A small image classifier, trained from scratch.
Model: norm layernorm, activation gelu, layers 12.
Training: muon at rate 0.026, 8200 steps, batches of 128, held-out accuracy 99%.
Data: trained on capsule endoscopy frames (Kvasir-Capsule), 24.8 epochs.
Rows from block 5, named by matrix and row number. Rows with one number belong to one neuron. Each number is 500 + 25 x the weight over its row's rms, rounded and kept within 0 to 999. All counts start at 0. Numbers have three digits each.
# fc1: MLP up (model.blocks.5.mlp.fc1.weight, 256x128), inputs 0-63
# fc2: MLP down (model.blocks.5.mlp.fc2.weight, 128x256, transposed), outputs 0-63
fc1.29:502527504488521510487502470535464481492520489494490493533516518483508525473498447498478512497505490493500520514538504527509491471519495475473501464560489431468517504469505492540534465521496523
fc2.29:517471497488460477498480463474522499494498462486523538462532480518489494474506485494524452551498493517489483493480523477483504504486505497462533479531469482517504495522546472511494539480470423
fc1.31:501552519529515497517512486476496507526480463581490451490462490527503515511511432497501521523516517502522528492522505503477498521510492500502530505511529500495523463488460514457473516500481491
fc2.31:459494512548497492491516482476501470484522480509465488515480527527536487432487547502542501487474515492505484521484472488498499517490495523564474478460519488538557507460483493522489526528480466
fc1.32:475553441559489465451519509519508522469484488508515518495496500479496466511501532483449488478511533472510537522508505505516488506571493509506532511494508484469488502488526493460522500498503485
fc2.32:527493487529478473509506471525495526505556504511525482521482520493498516528541532534467496499491503519500536543532514504477520552509494517540516513532448558497527475510513485493544511528547515
fc1.34:527470491509504498472482493526477548522494498507484500477499512515505536534490506508524492516511494554539505451522438497483530552517480524515478506510484490510485513497489505492455475486448502
fc2.34:447505494465530481473568472508495529543471454482530493498536519495500476515506497513489500507468491493501533533492496484501482515522496516492535506501510510524523528494502518549520570485491488
fc1.35:514497497465512522567489527477486494570550484514480522482478482475477515472487489493465537492503531518518523449479520498492513486470555489552495498494537486469487490493483489514482489541504510
fc2.35:534522520450458537479497437465515512510494478462479453510510547475512498514513484540479495481466485448529503497532495498556531483487479519500503471534496491512511474502505484510519485466497503
fc1.37:482528515524455462481517482473502515538511459525472526486491503478505500487521548541545532474460508447475512487495497460504515501468523530474494495526510473469531488567498537492499523519521544
fc2.37:466521521507505514498459464463520483482477486479481464486512508486508462487467504515490480507473494478499491515537459503470522479497498481482502524473521487492508490465483536534418492514474475
fc1.40:526478522518483486510514488488498468494488462478449447487500509513447493507455486514491534503519494497540509551527513504568516480490517507503496460486500548530537468520512497520465537471520538
fc2.40:461517478499493480470470546524516501516520535492520465511493483493496487521554548507499470474468482492554485506483503506490473471508507489497486499517494500484498512502491531545511496508482515
fc1.41:515499471536543473491504475485467460514493458517536507491419503513554484520501505502450503468513507518487495509518518524512472451491466525532514500490473492474519499509507487503442519483536505
fc2.41:535478501452466513503500481503501472495493491508503517445489505450465508527529521494492535536507485544478503508437530530487474491508503525514537500515525492525477504498475493483489478514532492
fc1.43:556513474538519467521552496500470510507501509474495483508504508491524491446494462522523492487494485473461497498510458485498539491520510518514551550534481487530489465521525514498517536497489483
fc2.43:464470488461503518478487525478525490513472492454474542483476551511509516477503507509538488480520557516513501461483479507534513493475482500487539463507540491514447536499483494466521499517449508
fc1.45:542528489492498473477556522528477542447539467501519511511491528524510512502503524514480470455462519495485473511483494495497471498520505494456513456490501495497511485481516489501515496476513521
fc2.45:540501497510491518502478538517493443519485532514521485481455522532494500468522491496552461497509510500449495494517522498503490496530490536499518478518464480528503506499534486512490481505525499
fc1.46:480486451494527466480532525503472483526519510560513522493503476474490486497528481474515513519501472532508541474458482488547506503501557465487461478511546495529471532495466461491475487536506511
fc2.46:489520468497470519550529475509486506493491536504496523497526504460501453493492477506494581512516510509532518492488504494441508512520549500499455467496513498503462506526493508504522484498507479
fc1.47:486535476492477506518539487477520487484531445464531543451471548506533490494452512476523485496482497512478520495546495523482516512535533499532500480502491503465510511516529532500470516504496515
fc2.47:552476493523520470499502518484492491491479506482488533430490543479492478475475502507488525500521451505498469533528512479483520509475526526530532509494515538498526474554504471499507482501496516
fc1.48:470506473491500515511512461488447530505488531565492522489473525480491539499501501526526531511511512505487458468483526514504481491498534490484496491466496494464511498504514513498546498535509434
fc2.48:478521562465520537492504492478473487482488492514554527517489498520474512477521493512470463564477537478508464502508483510494513511498536534513498552525522490476503461524474493501571511450472504
fc1.49:499492503506481505533494529487493504509485519539432496520477479499520491487521504452530490490500482439495470483529536505492474468473513470548521487475486433489457503483469493488518503480515491
fc2.49:586496469536528499479479522478506484464482488485544551453522523453480472481536448499489519518488499437463516486485468524523544523453521497491518498489504498494466488517473523503483515524555512
fc1.50:482487518548505468451535551487479504483485479480464517508456511482497484492458492466498507504530518517567518536510465521536515469497476521504504467516477483476504534491538489467510507480529518
fc2.50:509451492488513487452478473518494496495522514482492484467517507435505512499510540488512542476487490488495517521501498528495521527521525544486504474493518500495506503530512492546510524517486500
fc1.52:537504497508483486528497525495498533443518471505503516479498528516509517498496489496524528544497493492521511490510472473488463519496522457470524497504473472504487515538486535497475454526495502
fc2.52:478482486485505461487461483507523513495501512473495486467484543518476508505499520500493525514499467516500491501489490482539534504492480514452557450531524525508517502522518487497486496471493499
fc1.54:530512549476504503459509504530489515521528499501499513476482528515509515485518490465503521519555474542472532502463498513523508517521501477496522417500527441496510475534530502496500521485518552
fc2.54:487491556499498465489522455487536520467472503500486475504500470489544474473497524521488429500473478494528516508488531475503512542541530490501506510534499544538515513509486510523479506506468529
fc1.55:519444457485515497496510500484499525487503527525490486482522501498509517538517511467466478482517480526469486497439514477531470520480508497482508457507498504480496495523548504471470483549484541
fc2.55:530489513553521524516503476488551540531503502487527491526488468500498499491526486522489529512512525511542522472540528500502513503526457496495523509507511476527513505474512499511494513490456494
fc1.56:460493469501486530502531535512516516509514513498478474482492485490554483503452483508480523478521477534540494502481502530533488468522498481461460525489490515461512518462481482538481525512484520
fc2.56:512505522485556537514452521463513482490492516491506461469436478509461477499492493488493501477522499482503500515510484479465538486534490474538497520490523442531500485478497475491568537495507501
fc1.57:527497481486490464470524484493478487512492474523518512494508468483490526500474473448537510509493479490511455510469551475523471495527477456516515491528509504466530451532459499493489575497545457
fc2.57:497470507533470533507524467506520435493526507469475483509488514523493529513446495517500481501529493486458481507505528504446536491527511493512485454496518530518519447498461503519537495497500499
fc1.58:516516503493461532518520502521503485469546445515475504513494489518516511455472471473465534490503469496503456543527473540475475484483478505535507504478545495500429493498540518514527489510518473
fc2.58:511508498485511488525478484478482505509480520488523497457517478509474502442535479525520544523484537480483492512481505502508468520496518538498476504475483539508521507506523512507469518481531465
fc1.59:497507518490522546470511465487470510478529486486509496502485466488471507507543481480467529507501501485471488481534500515539493490537486470493539477520515511453502483507519494481516531535494465
fc2.59:539511504489504518479480555495474514501500521494470483484512494521498482517512508527486524536507529458496469470502469460508492548465525498531442479526477524494474542523534526502472436547485454
fc1.62:519430515481491483538512491496510555503471514523476547497505504549516495484556481507504524459466458464530490502484547489486505473502516493477519476543524556449470527513521506474528477496515482
fc2.62:510476472477510531506475473448494514519515493499486505486500507502430507481526501473453483476495469472473502506483534533453512522461487516465500498503518496498491531483469539530511523468468495
fc1.63:484492503459432500478490510490514489526562470506470497476474508520470504499564538473502511479527501484488468509533506551514446569502528514487477555505483507481500498525538527489511493508510534
fc2.63:514508457480470503508494513522501500496513499480509501499492526475495510524462494511513514482447513506484506485488537485475477500502546509525507471501473496476481501511515478471461513503522514
fc1.64:536528510501407487502519494485487506484498484475487551477534505456502513456523498500467523508486488509516516486485486446503501498530495468477505503507464525462502493542504525498472463499558500
fc2.64:475490533504482510513513478496459520497509517500498515493517511501476508543512506509502572527498494478489520526512504479499501492478483487512467491486522509546491490508507530458524468478522454
fc1.65:527483513503499494488510495502512556443462528488533538512476526502473494494505466532462520503494476539482480503524490512489501531468516480531471493546532483501482449538516510535482546564506500
fc2.65:500548445489530467506496515499504488505478519529470483532526494528507484518468507531544510515529446512465478475471503522454542515512481471499499529504464466494522487503520468516502528469456489
fc1.66:483491463481453484479475519519552520528540496457515521491520493505484498486538493486497493516466517514475522528452526527483520525529546477540482501518505494476500511473509477466453541436537480
fc2.66:533531509470472463514506530532480522477526460516501443523509463452481522511494532474502520486531491502508519487468463505482490494523495518524504502502493501501493502514493456451463502462464503
fc1.67:485500487461514535461516509505526495526454507534485471470457451509522481491474499480513516484486511493525529504494481505477466565491545475500527511515511527467498541544470518500514480500553506
fc2.67:445465471512507504456487471529488502483514487532522535463520464467529518457527474482555495503472479479470501445476499485486517461445497503492499512473477501487462490513449499475519493511472541
fc1.69:525524502467520488514521486462533501517527540509493502503510470530490545522503457494474532581518487478502514502503451528517513487444486468524539518499495506480481457492513498459499505500480501
fc2.69:457513526499493527499526518461507458488502483489485478499499475475455529509488511470506467520514484505502502536485499477500455527494505533533534479457462474526485474466461464487473489545498444
fc1.70:546475467464498458479473484473485466524475505526485488531482562494490469524493466551484512496517508531501467513497503506525473494496498527517530504461467508532480526516501472489494492475492498
fc2.70:506498493474491514465467490486528479520482522496539490474532533520522509459523468539561482476502571547460534539482512481566505479507520497503524487507491475532501508529546492519502524526489502
fc1.71:560507451492483507458538481491485513480541482515501515496469527507484507490517478504483489496499519515522531489558502483500519463495536501551534473467489520459540484475478468455453499481520525
fc2.71:505510540527517484492466523506506473448489501499491530475535478416507502519478464515493497522533540514500516497501489510477489532502521470480499532483468462522522447519449470465556513515514462
fc1.72:541517465485485550494518517505464515502487507473476526505499497511500480519489490551487525478512536474477504465514493520478540503484502497465463497539519460472506479489498492517501525484587494
fc2.72:481528471475475488507516519506496517526509526546504486533483525503532523486529520504485530497495522537523470505515467480538467493493525473494515500457502506501546488488489478463491521534490472
fc1.73:506496456515500495471514503491517513490542489484489480525496478491525467511489486506475491472505485524488476491476504489472552545486537475477476474520523514527492537505468518509480519520472489
fc2.73:500518496523543508504527492540500451495466515475515473430519546494461486515485511495538461511488483516464480498547547497493481480505507516496526493503474496505476538521505541450519475516551555
fc1.75:500451501490499500511515549526520480491484513562481521548476498534490489528537507554502500505499481497499492516504523464465479484504523471555536519507501452469523543477508486473509500481504475
fc2.75:525533518483484529552490514504457481509525510471501511499506490448504499511538487454548502451475464501515484497451554512501497461499526506530433490516500475495483460481505490517533494487526495
fc1.76:465516449515492501497509490475529499473508486525474481500454467490534535532491494517513474464545497506508499453499541496511460498504518411521512514525531514500529461547513500487459486479512516
fc2.76:468447521461492494500504495469563535474494500559465533515502488473444479518493524492527478465526507505534484504496507508498496501477482490460513440496462526521480508527538531502459512527507457
fc1.78:529454501534511496457534504504501487521468463515502483507464479498499521491493481520463518503463475506529491533572471458515502520494503490512477512515484444444523478520491475531485555498493481
fc2.78:498461500471465483540530519514481463496458520479537461474484481534501474511470527487465502490501521487456524499517465495510554514523459471481497527518498494518482454525452556509504501506550506
fc1.79:461509445503470465510488502496476524493480530530508536528495496495483534538505500528464502486494501501492489506458515465500443511511529485519508519524488488476526468488538499461534533482555526
fc2.79:497507495463522499523503494488509488498557474487528538451506444520469491553492474536488442506489478489503466480523501493484514511507495549469481482507496499472535489520571479508493502506512509
fc1.80:519496508511558524509488510519521492467527470510471526459482511470494502541510502521479503476510507502513515495512476522518516482478521487514468443518523493478525500478488510527501519525578491
fc2.80:500537477482475519475526462543516512516486495480512488459497532497504509472477501512474501463499476499514492460511513512493513477457501508484496502530531509485475516464538485507477499480482529
fc1.81:529458513510481422511510515507474513491475493488471527517474472513519519487508484511457552480486519546465489481496457515518490508491521509554514477484492491498560478494509480463524510492479536
fc2.81:504522488507492522488485540512491502547489496528534512506518488500511554479460509494493521545491531527508508480532499490531488488560468504489525539497526480513481477518490503525496467505482459
fc1.82:511525479521461542464483508488525517513480481502497452458481506502503495477478500486527495539524547500516519465481553513507442514551488483541496528547500515490524485492504556543502479505518502
fc2.82:506508511512526484486493501530504482520563483465514502487505466502545468458461483513533527472440491503455495481483471432498474498495474559519459537465520486521454489514494500488516497497462493
fc1.84:539471514491502468455511535484457470507480456495513491482517485511537503501498491528455564505519486483474546500524486532522500517516493500517467505499477455486494482546494535497581530497473507
fc2.84:536517490496515478525481503514497481548497454488492499505477538483493504507499540471511459531520503531525486513491541500529544507454543490472506486451462513506483495479491518546528475516492492
fc1.85:521533503520550497470505515508459453500512521516459519494503488457485445497464482464550459521538476524524469486483522478448522499484493511461488465497520469469533501519487520474486528509503497
fc2.85:502498504494527470528543470465475509491469509478523487497491477502534525460512556497544485494508498442543482511513506516493535529497475528516500473469489524521497526483509517527449497518508497
fc1.86:493522486536487555496515488477545482540511490529500429494483485481537482491447508500528473462495504513486502518468474486497518491487491490533497559471443481504494491536473519488481520506479534
fc2.86:489505537497490480487540533496492488490527479585465532512510512526517478467492504474504529486476482516500483515530513485468500512542498458509501486506466476525504499513488512507508490453530528
fc1.87:543473463553511497485486516494505531480472457521476464487471510477458488536487505478528497515485496496468536485482512482488515460480507472482510502527500472495497538557486429511480519467505493
fc2.87:524487502513497459502478506497522473483520460524535486475485478490516487477456471512538478488514487472499500513481510443465557542544493492494488514524508526535450456483514521540505524520509508
fc1.88:496458471464502477477506475525527492511513498479490485441514529448511531524516489481557517522547507530488493499540476486511524510481537488485558480524514497488471496491483527522494523468484494
fc2.88:488535489534565528514473510528499493487507453500524497495482493498531500464537483514527481531487474469529488496516512514452516494507479520512480508502504505514495529451556492536517450522527531
fc1.90:528487464488513549454520508509483524543487532501538513485520498496500487501509487492517436504501477528464434469493501521536500513489478486492533480488493463514512497489517468521487511491491560
fc2.90:467496496534521478474484494515494456462509537479457503538544520504525475504514521522477498477521476447440532496500487498477498513482506518534468508504541468503469466483557494513538470458506495
fc1.91:507500453476507460475479504502478514477461520484495479460461463468512494489506498439502508498500524497533523473501516501486534550478493471517549534519545474516525498510495485519484510517472470
fc2.91:516529483490521477535491490519502482536493510520522476535485504503483500530490483479513532526493497509530496514487488446525491490494504539500530481487505481549457525506504507549526530536488469
fc1.92:510509475542460530520492501473487519512535488475500512490470447501471471502467511535493526534500487521479492532531460483484487457526501497487502462485498473535535510501537515485506456528458486
fc2.92:469506454482524492509505508485492459518493509482520517515505459553493514528487476486470485488526517484516533478492440493515557521527495495495482515500490530567487530481522526445501522467479491
fc1.93:486474520510517515492514500495476531485465511573511537467488493517512496506507468488485502531499463464521514490473510465518514529481483488486466526497550507469563511508498500490499495502473513
fc2.93:540452502514482464498538491520496478496509504500488479497485480482534480473502527511551539524539471460489524457485515473497515510509496487503502515474490523552487499537512514502514478520513479
fc1.95:501502465496486488478517497532503444508555545472498530490511477494530526487524458509526490487508508511469512539527494470497478463502482486526505504490556481503489473527506509481460508518509523
fc2.95:481525530452467514497509506500459551474475496472527495519519494463496498514536525511490455502509529485511494522497545528523508511500505413520488515552480464497489448487477493490482490501491453
fc1.96:481539460504447462531488496493520521471541507494457472520489522506552503471520494505495482477521530505475476486519458506462470527476522463525522550513459506508535543506512519484490475515490490
fc2.96:540475496463472478514485527502511475502550493504530462470502477483512540503441477486507512473507438450495515551459486511464478468500519497458472519487503502494521524508464509490487523483513496
fc1.97:510500456507510506497531498457461490487481510512503510473492490483476477526495476515488516516494553510499535507520537518509484573540458475479521491475521478515522505528469529493490506495538431
fc2.97:487469452528501538492516452535491465511493487529474476513500507558528522502467489514470473502471535531478481478492477487513448527513483477480527477505521520516506509563556485514511554493488476
fc1.98:491551493474470511491513493477530494469521488506481499493493538460513525523501478533480514500551454494524508523470509500492474502457523466462551479526496501455511502534524533478494492512537502
fc2.98:490506486514503494513521441522515470543514503490510519497471540520516487516490501473502462499479491501468495497466483516478552518482497493511449473502519494519480531434527481535503508477495484
fc1.101:455481471509504497481530486498467483515498496497496521527517525502486459535452481499505485497550481531496442494495485467484510504485484508501467505437506522523529571509531492493426520513479526
fc2.101:464486510495461537509465521529503513532527508515497484506475476516461542500525501480472477475478553498511508550533502481468520555492493526486501503506505478510510534517470491501500543529488466
fc1.102:479513492515466468499515484528497516524483485528492518516489514486465449490475505504521512491527493490530545508525492496470494483552505511511475489472518501501516530522487497544478527520530521
fc2.102:513471503512494520496504529500517496523484531442518484500505501549490515501532482485497483554487498519463499533525459507477466526482503530511491492533476505491529518537489473480512509530552499
fc1.104:555511492504475457483533543490479526492499532452517481503526524532492509494502549534498491453505493505467510486503519532519496526502503478462518519468495491487548482473509536462521521512484521
fc2.104:542490495494475477525509465507510493535514558493462494482536483496487502500520511527483434500481477501510491520492486527518522514487493535453489525506494512440510526455524505519509488535539509
fc1.105:500491493484494543470511443504479465493511468496498474529493485490517523518498490463494490494537478531484540491480519475486498509453514481500490445536537493504505505536515492497505488524541506
fc2.105:523531490498502521475497488525496521508469524513508476492557467464490507482532485462456483500511509477541492513525492498435513541504511523460505507496456504444509528493472523462485476501519524
fc1.106:479481498437464544471549476515509482525502501504466523493550512494557485491541506500462495493505511540520471509518493478491514463497501490509489522510504499444498518517523489474506535498531555
fc2.106:469496538497500495499491504510504495509515481481509508512489472517508459467474513492520426504532517491504490527494482491460471498518526549490500509484520477479463502481495460493518465470503460
fc1.107:519501509487471495464478528522506511543531467546513431520514509483500470506509472532465479483473522523487506487502457483504519498527548494524520470510499493495521478509498462500497485487447552
fc2.107:492495484527526523506452536506488490484454547492480487535506529482522500477532467521494536489547505486525468487473500494543528473475454482521504540490507533529495528478515518483548519506507535
fc1.108:468479470522524495478485530461534487544509472511504479540479499496539537500515485527498501506515512504519498467494475496543484490465499483484534521512491523469529458529578461470463523524462498
fc2.108:524480496478494513510489504486515482505488492546508524519531483541457486510499490475456450484519470538531519494549487495519529500490479542529488509526482465493530498449459515469486522517517539
fc1.109:510522535449444459513490487492504525467482498511409497498513502501564505495493474518457534551569504506492487475499489507509501497529493513546520509511506493468505505501508508505513501510516483
fc2.109:500494526510482476497515499485508464499510575542498478462502458495489486504539485472508492521520457504516469482475517488512494492510506519465518487502510490502480479464458448513484500506503461
fc1.110:461516493548493513522517514520535509527518478525502535549454501483509466519521495532483505449439499521529538484508529505489504486540488508479499454517510486490517514473529492488454449493537504
fc2.110:484507457527504482532489527486530509479483516451449513516496471491483545483499473504492496467491518530503493487504487511491467473488529514478555493522502540491498516518537465551545534529511519
fc1.111:481529445440504464488543512493478523518552451520478530483474446474518515516489476528520513483467521460458498478525463515544486534524527521532549478526524489494514512530530495490525505496482476
fc2.111:463491505519506496518489515523482487494482530497496533499471524540485498466463462532505493502483534507478478514502516560426492524484520525523496468465501497490486527479495479555486490531487543
fc1.112:522487463518492502509538512500528510515480466509453545503505482534497495479523491485529515483483538511538495514456468490477523537493534491508493496525507534479500496485506542503486523533487508
fc2.112:517548515494501510499502510494516482432497525515500493512491548535531485470486527491517543468481500471496525486478547501531490439494522504476537499447504520528464500513541498492521525529491509
fc1.113:484490479493522515452502480495477506485516486461498556484516512489570545487516549506506553481519485471510509529552502483498499532499494494518504523497480470481514486566514487517474504504498441
fc2.113:517477511574482500539499472498543494541505520510507490472470517543527512482476470501486501524466498523516469511491458521471564513475472525502504510457521512469496495480483531540522457492489493
fc1.114:478514462530485520485468491511457460468543477503501501494467487490539487452485469481462502508538488497496514493491484530522497523513510495550493540457509501483500499531475507496459497462528492
fc2.114:500475510508488520527532519500486464478527489535551484468457506574494476486514505498519513529470455506444477475516485470554493473507490474515524521524530461541477485461518467506482511497483455
fc1.115:484471500490528491489528506470453500504502519496499500502487440473512489502494519522469548476470512494510518491518478529541496444516566489503522487472521433527517501507521524487465511506514519
fc2.115:535512485529499524533447487499500485478501528495512492526513493486473491495507501501492481516530466490490485427463499486515463520514486508486502487514521493533574449533543504488523483462469453
fc1.116:535458451486520511492516494494470521470515497470507469498480509487484507491527513529484487469536481510461531528485534459540500493489483491520486489512503530469503532509523479466528460514552427
fc2.116:494479486531526526486515522468503565500503527514516530497478525495515502557517534530491472505480509442490494475488483531503512537578485501471468484503518449556504512489502457482516490523527504
fc1.117:473487479524492516439527543544480529486503476486469490512484496488485509487496490539476509476501544540485464476506513476514473475505543506526501519521489481479485480497500509513440505501499515
fc2.117:502500521471492489477521530509521508484497514478525535533483475536503506542484521519537532467485515511515506479477481467499522507542482477485504479522503507488498513548490507506479487507510518
fc1.118:472482510517479512503553510468536480475465509516476515517535454496543527514487432494529500501475459477506535493500448481491518501537501492515494484486518496471559564494523491509475474489519524
fc2.118:471471526518504522454541509542482506533495501484512518507487526492506484512491469502489492481496501491449520511537487517522495555515442519487502540554517482555481453525492495496497471483475470
fc1.119:515477501476475514497474482524497529468570510460508500523508528506530500512526446475522523514498532516476492530520521498506527508509469492535481479543567503515491495510502496477499508497541505
fc2.119:515506541496513493495471461522511526473503523493487510520498509471515518524480527477526480482508458442510447433506517499460514494517493458504493502474455490511511536501524468519522556527489476
fc1.120:521507503472536459506496497495473516508497462488498486523488526462483514473492463473512496493455474541502509460511527491540484513504488526511482489528500503482528499469498536542476497502531533
fc2.120:483501519487468520533514507491515544491468484448428520507539530507461491516497478513485557524482484494520504498478464435533502510482475507572515507497473508480488530496490462519502485516500471
fc1.121:519477493511491459501497508447539477488495479519494493544506516514468497518468480485531499508535439470487515455495513512484522491530514500510543507488516441489547518484506473513491517472512487
fc2.121:519501485500544521511509469517512478463463471496512467529480443502517495509522453478540528525478490467495528469536520506526436544496487571496508469493511509497516501505514542524528522466487517
fc1.122:484471479456474494493518512515493512475488508488489520483511480482464492477515492509521490521504501494499500491536525525500451498497542467524531504541478516491466508517428514470512552566512474
fc2.122:517532452484536501476526547517499536494493554531470516539488506482488502493514497496492462509491491511471533476534505500465499526476507463507490549484444471528504466503493519496550514474493544
fc1.123:436527522524472504528517461524463460525524481477523528484508483561523511502526520516495499510545498516490493501476518502499526506504497486499475511457504490518512498501438535477456506433530519
fc2.123:536497511485536480488519523520491528534522515538477512448506522496515531509518484491459519502464493515509431517508489522452496481504476514470511437570514473539493534485503508501525511519485524
fc1.124:502498500493513520527562473525509483492556478508528473445452510491498522514455485474493496523497518501536511514439471492564494469520489443467492478494518458509514519493529497485507568495523542
fc2.124:459555498487477515532519475503496461484504500502508520488504499509527498561456537495540512522495530482509520485482517488530495507508486515517438475470545452517490550453476490526526554480523462
fc1.125:535494499503517486488482530502456509484517455521506498456525511551480577512505498512459529520502444529517507575532488505476508506491503474478485537490519529469499491482495467432505546499530513
fc2.125:540504463480486491515509522496505503528497525482522477515523501506497485478502485504476445539477533507522514519514509497513495490505472493513528495514470504554518469500489489520500486524499483
fc1.126:485493483476485495524522491502541501505523490481495503530458508505494515466489510507528533539508485538501507510535496482469476502498449517493498476479575561467542489517485519494474484528527491
fc2.126:511503513458579490488493502513493516523511502488550522487490519506546475485462561490475479502556487497514507525480456523462486506508457477516469506495517548521423514502488502518512511490484466
fc1.127:493529475483507533528556461487469493518524505551482512518492510502495513527521510454502524530535510478531508528521517527539496483525500491430494467475515512480497480528505546512513494516479512
fc2.127:480546483498479499481482526520468502483505513479497450543543507463489498451516469470481502428490501475476452496521508449477473486495492490516516465485506512499486505526498507552481505493454482
fc1.128:507456531523490491470513486439505542508523523471498492471528523503480466502511460511519498475503444462499516523511524494522523492521483457499520457502485469467512482518503546506477506504492533
fc2.128:505487528484475487484515486511543482482526494497474494507466498488500460497471514528486442450517479499529489488492533505513506487526505524464506478508517515523470485453552466549492464477498462
fc1.129:521543533458481535511498521495470514518517469522517487456498511470514494493471475519481536530516468529504532490488470477510494503538513501506499478517518521453443510431504458477506509498504494
fc2.129:532490460522469508528530498488470513461478519545486514483496517477468458466510540552538469497488555536479481453482480507486520502540460484531486519499494500472535482490523517519493493525512551
fc1.131:475533490515478494450510520522506475494522508510515499505510521508492504504535478499509548512485506504465481500477496445480536495511529495472518489475530489501520481442533499511458576499492569
fc2.131:456483485497518455489475488466453530527485486532490522484506490525498504483556476497460516524483488499525485486467519525489514483566541488538475540502478488466510483487488543536468520471508482
fc1.132:487492481493469497514509471495482486536485497485479514539510509507478488492508444505530528499489465530540538472531530506533480519490520484494546493483505525514509503448485461469498487467502485
fc2.132:495527533526488476519514498521485504512465484505533491521549489458521536485481475502470461506463469468479505560516478537484466489477478462506523545483521483457481515515513470519514501495515518
fc1.133:479513522524492495492493483491485505511504474537479497539467493519529542502539530544439543488511502499509486520482486504533523511491517433491492499510481509476527474499483508462528491530507506
fc2.133:474490481542526483492517480525438471437481522527541502495505502538484484506516510545517462475503452494516525505502503472490481513492472493482488503489491496499546477533522509485558522523514457
fc1.134:477497516454464525463513490531488519482480462481516532526494514518499515513502449541478541496495503525526540511492499506524548468494549479543492521442481526492513502462475522443473515486519482
fc2.134:498555496543507527487576499515474480498490499504481501545540505491523518509503534520530526454498475477530506555507510513501517470472517519527513444496489507459502514540487480487515495489467499
fc1.135:505506510489469477490475522465472524479493503479487505485433508501454504472492506512519570482510504514490470462485513510547512521462503488491525512512516451505533508554505476438493533513520485
fc2.135:506534474480533508476499487515476459510475513511539446513485529482500508486545476527516505502503535464516517512526487473516456470474453506505459504523509526490507481500474548477495495505509449
fc1.136:476474524481519521477510503500518530489510490521483435501527516488478467504486525509530556530470498478495541510502508469460502543553512489524496489512497496504509484469505526478498501508511455
fc2.136:505494525468521488499512495536501489491550457527541530462504504472521476480494492490526491505476518443490478522484527477530454474493505510502480502522496492509464491532511469533509488460522495
fc1.137:529570475506529503507519484480520511539505447508481449510491520544464481486504513466473496561511463498505528531504522498483485500529517521492492473480487465500532494495473486493472483476528538
fc2.137:496506552499500498489482480532509536518522538548467485523493455498501492474458468499475494504485516485540452530492522508473516494535488554540512486470501513507513483483518492455446533498506525
fc1.139:486513496464534520514540514502505517520462479543471535488487517513535474498534492514510501487486482527473477526502556489473499530504512498478502504498506511457517442551539496540517449578481513
fc2.139:463514513516502495479510505489454548478533453503467474492510476502520544527517498521532526523518504457548499484511513467517521498459454492507488519506472523544505522556485478530487480501541506
fc1.140:504486484472491506467527450471510468489489517493503497489493529478484498501528488488551515491511512499488533503516510526518476485507542512475472461453497478477503517487512464485518527440507481
fc2.140:537503521515506524520513451464510445557494507503562520487568500553480512458491479507516506462505491499481538538516536479503491518503502475530475513518525502488528505514510540526478485506522520
fc1.141:476531490479475511505476495487496497487513492460469517501508435541515510473446530489541483507469507500508480468469494491497461474475507504490522506532489516462527566507546545520492576507525492
fc2.141:481487516492515505474501527525482496511507470497530550532491559506509511480503507501505458523520490530520478494462443494526514513497502510484434478466511488493509469544477521503536517475480513
fc1.142:524515497476494467494509467538489483482506481472454526514461495499487495507540522532513514498464473540477519491519522507508540458512466448480508485542520501447487487535483462417538499490498527
fc2.142:527552503447524550515540488469507517551457465463495509531535509521535502498497536479454524544497542505494497502502525463509511506540480560507489504499483539532489483512516529511529484478499509
fc1.145:456494508519505516540510535512494508472484478531549511521486477518484452511512515499509516486518482506452531509492506512503522513472499472545494487542565444482492454546505489485516495483502482
fc2.145:507512474523549490438482454483471530482495504496518441492520530509494527466492526511481489460531514501486547515526481517461471508477495544499498498547530496511497531498537495510495474492468515
fc1.146:491507509469496501510509507490502539527511488495475460504491510485488500484482490505481536491492471484492470518463487458503457474521506514468478483488517515494489511499524514516486511478542488
fc2.146:494514513546487529483519528456490518513476477510503504523518551533530473460508525490519506483524462508508491506552492483490516471489518502521505458498441503504530485463552512534531482523466527
fc1.148:491495466496521493457531453470488502484495530524483510537470478506514493490538506494494497521513502474529523507518508500523475518435522462496482499501522474476518502521526459525431479517497551
fc2.148:505533505484510509477498477553516472493496541515503482490510501503524495510509452465513486478485473487520472503519527543489497473504480509485454492530519527501527518497545523451524488491510517
fc1.150:533500483475515452475496477456490472511532508523467512504480534499499481485516479518539584535543469517484544508493489531509495463475486489475523468490499479509482461486513483531499503525504490
fc2.150:510528524514521510528499449524519523496509482542511476519506493510516511547500498473523459526505471460507481510493495510478483493519494519526539522569496532512513461477480516497490489516517530
fc1.151:489463483504479511448483519512454547510522486475488518469472466510502505528507502557509535510508512498498504475515469482512466510511521518511486449469497533501509542477515506502481530564508487
fc2.151:521490492482462500501508501528511501513476511521532444514558508472469455486559497506472479487481508507483504530558551499516514528508513519489481476532495488515503488475496510461542487524479507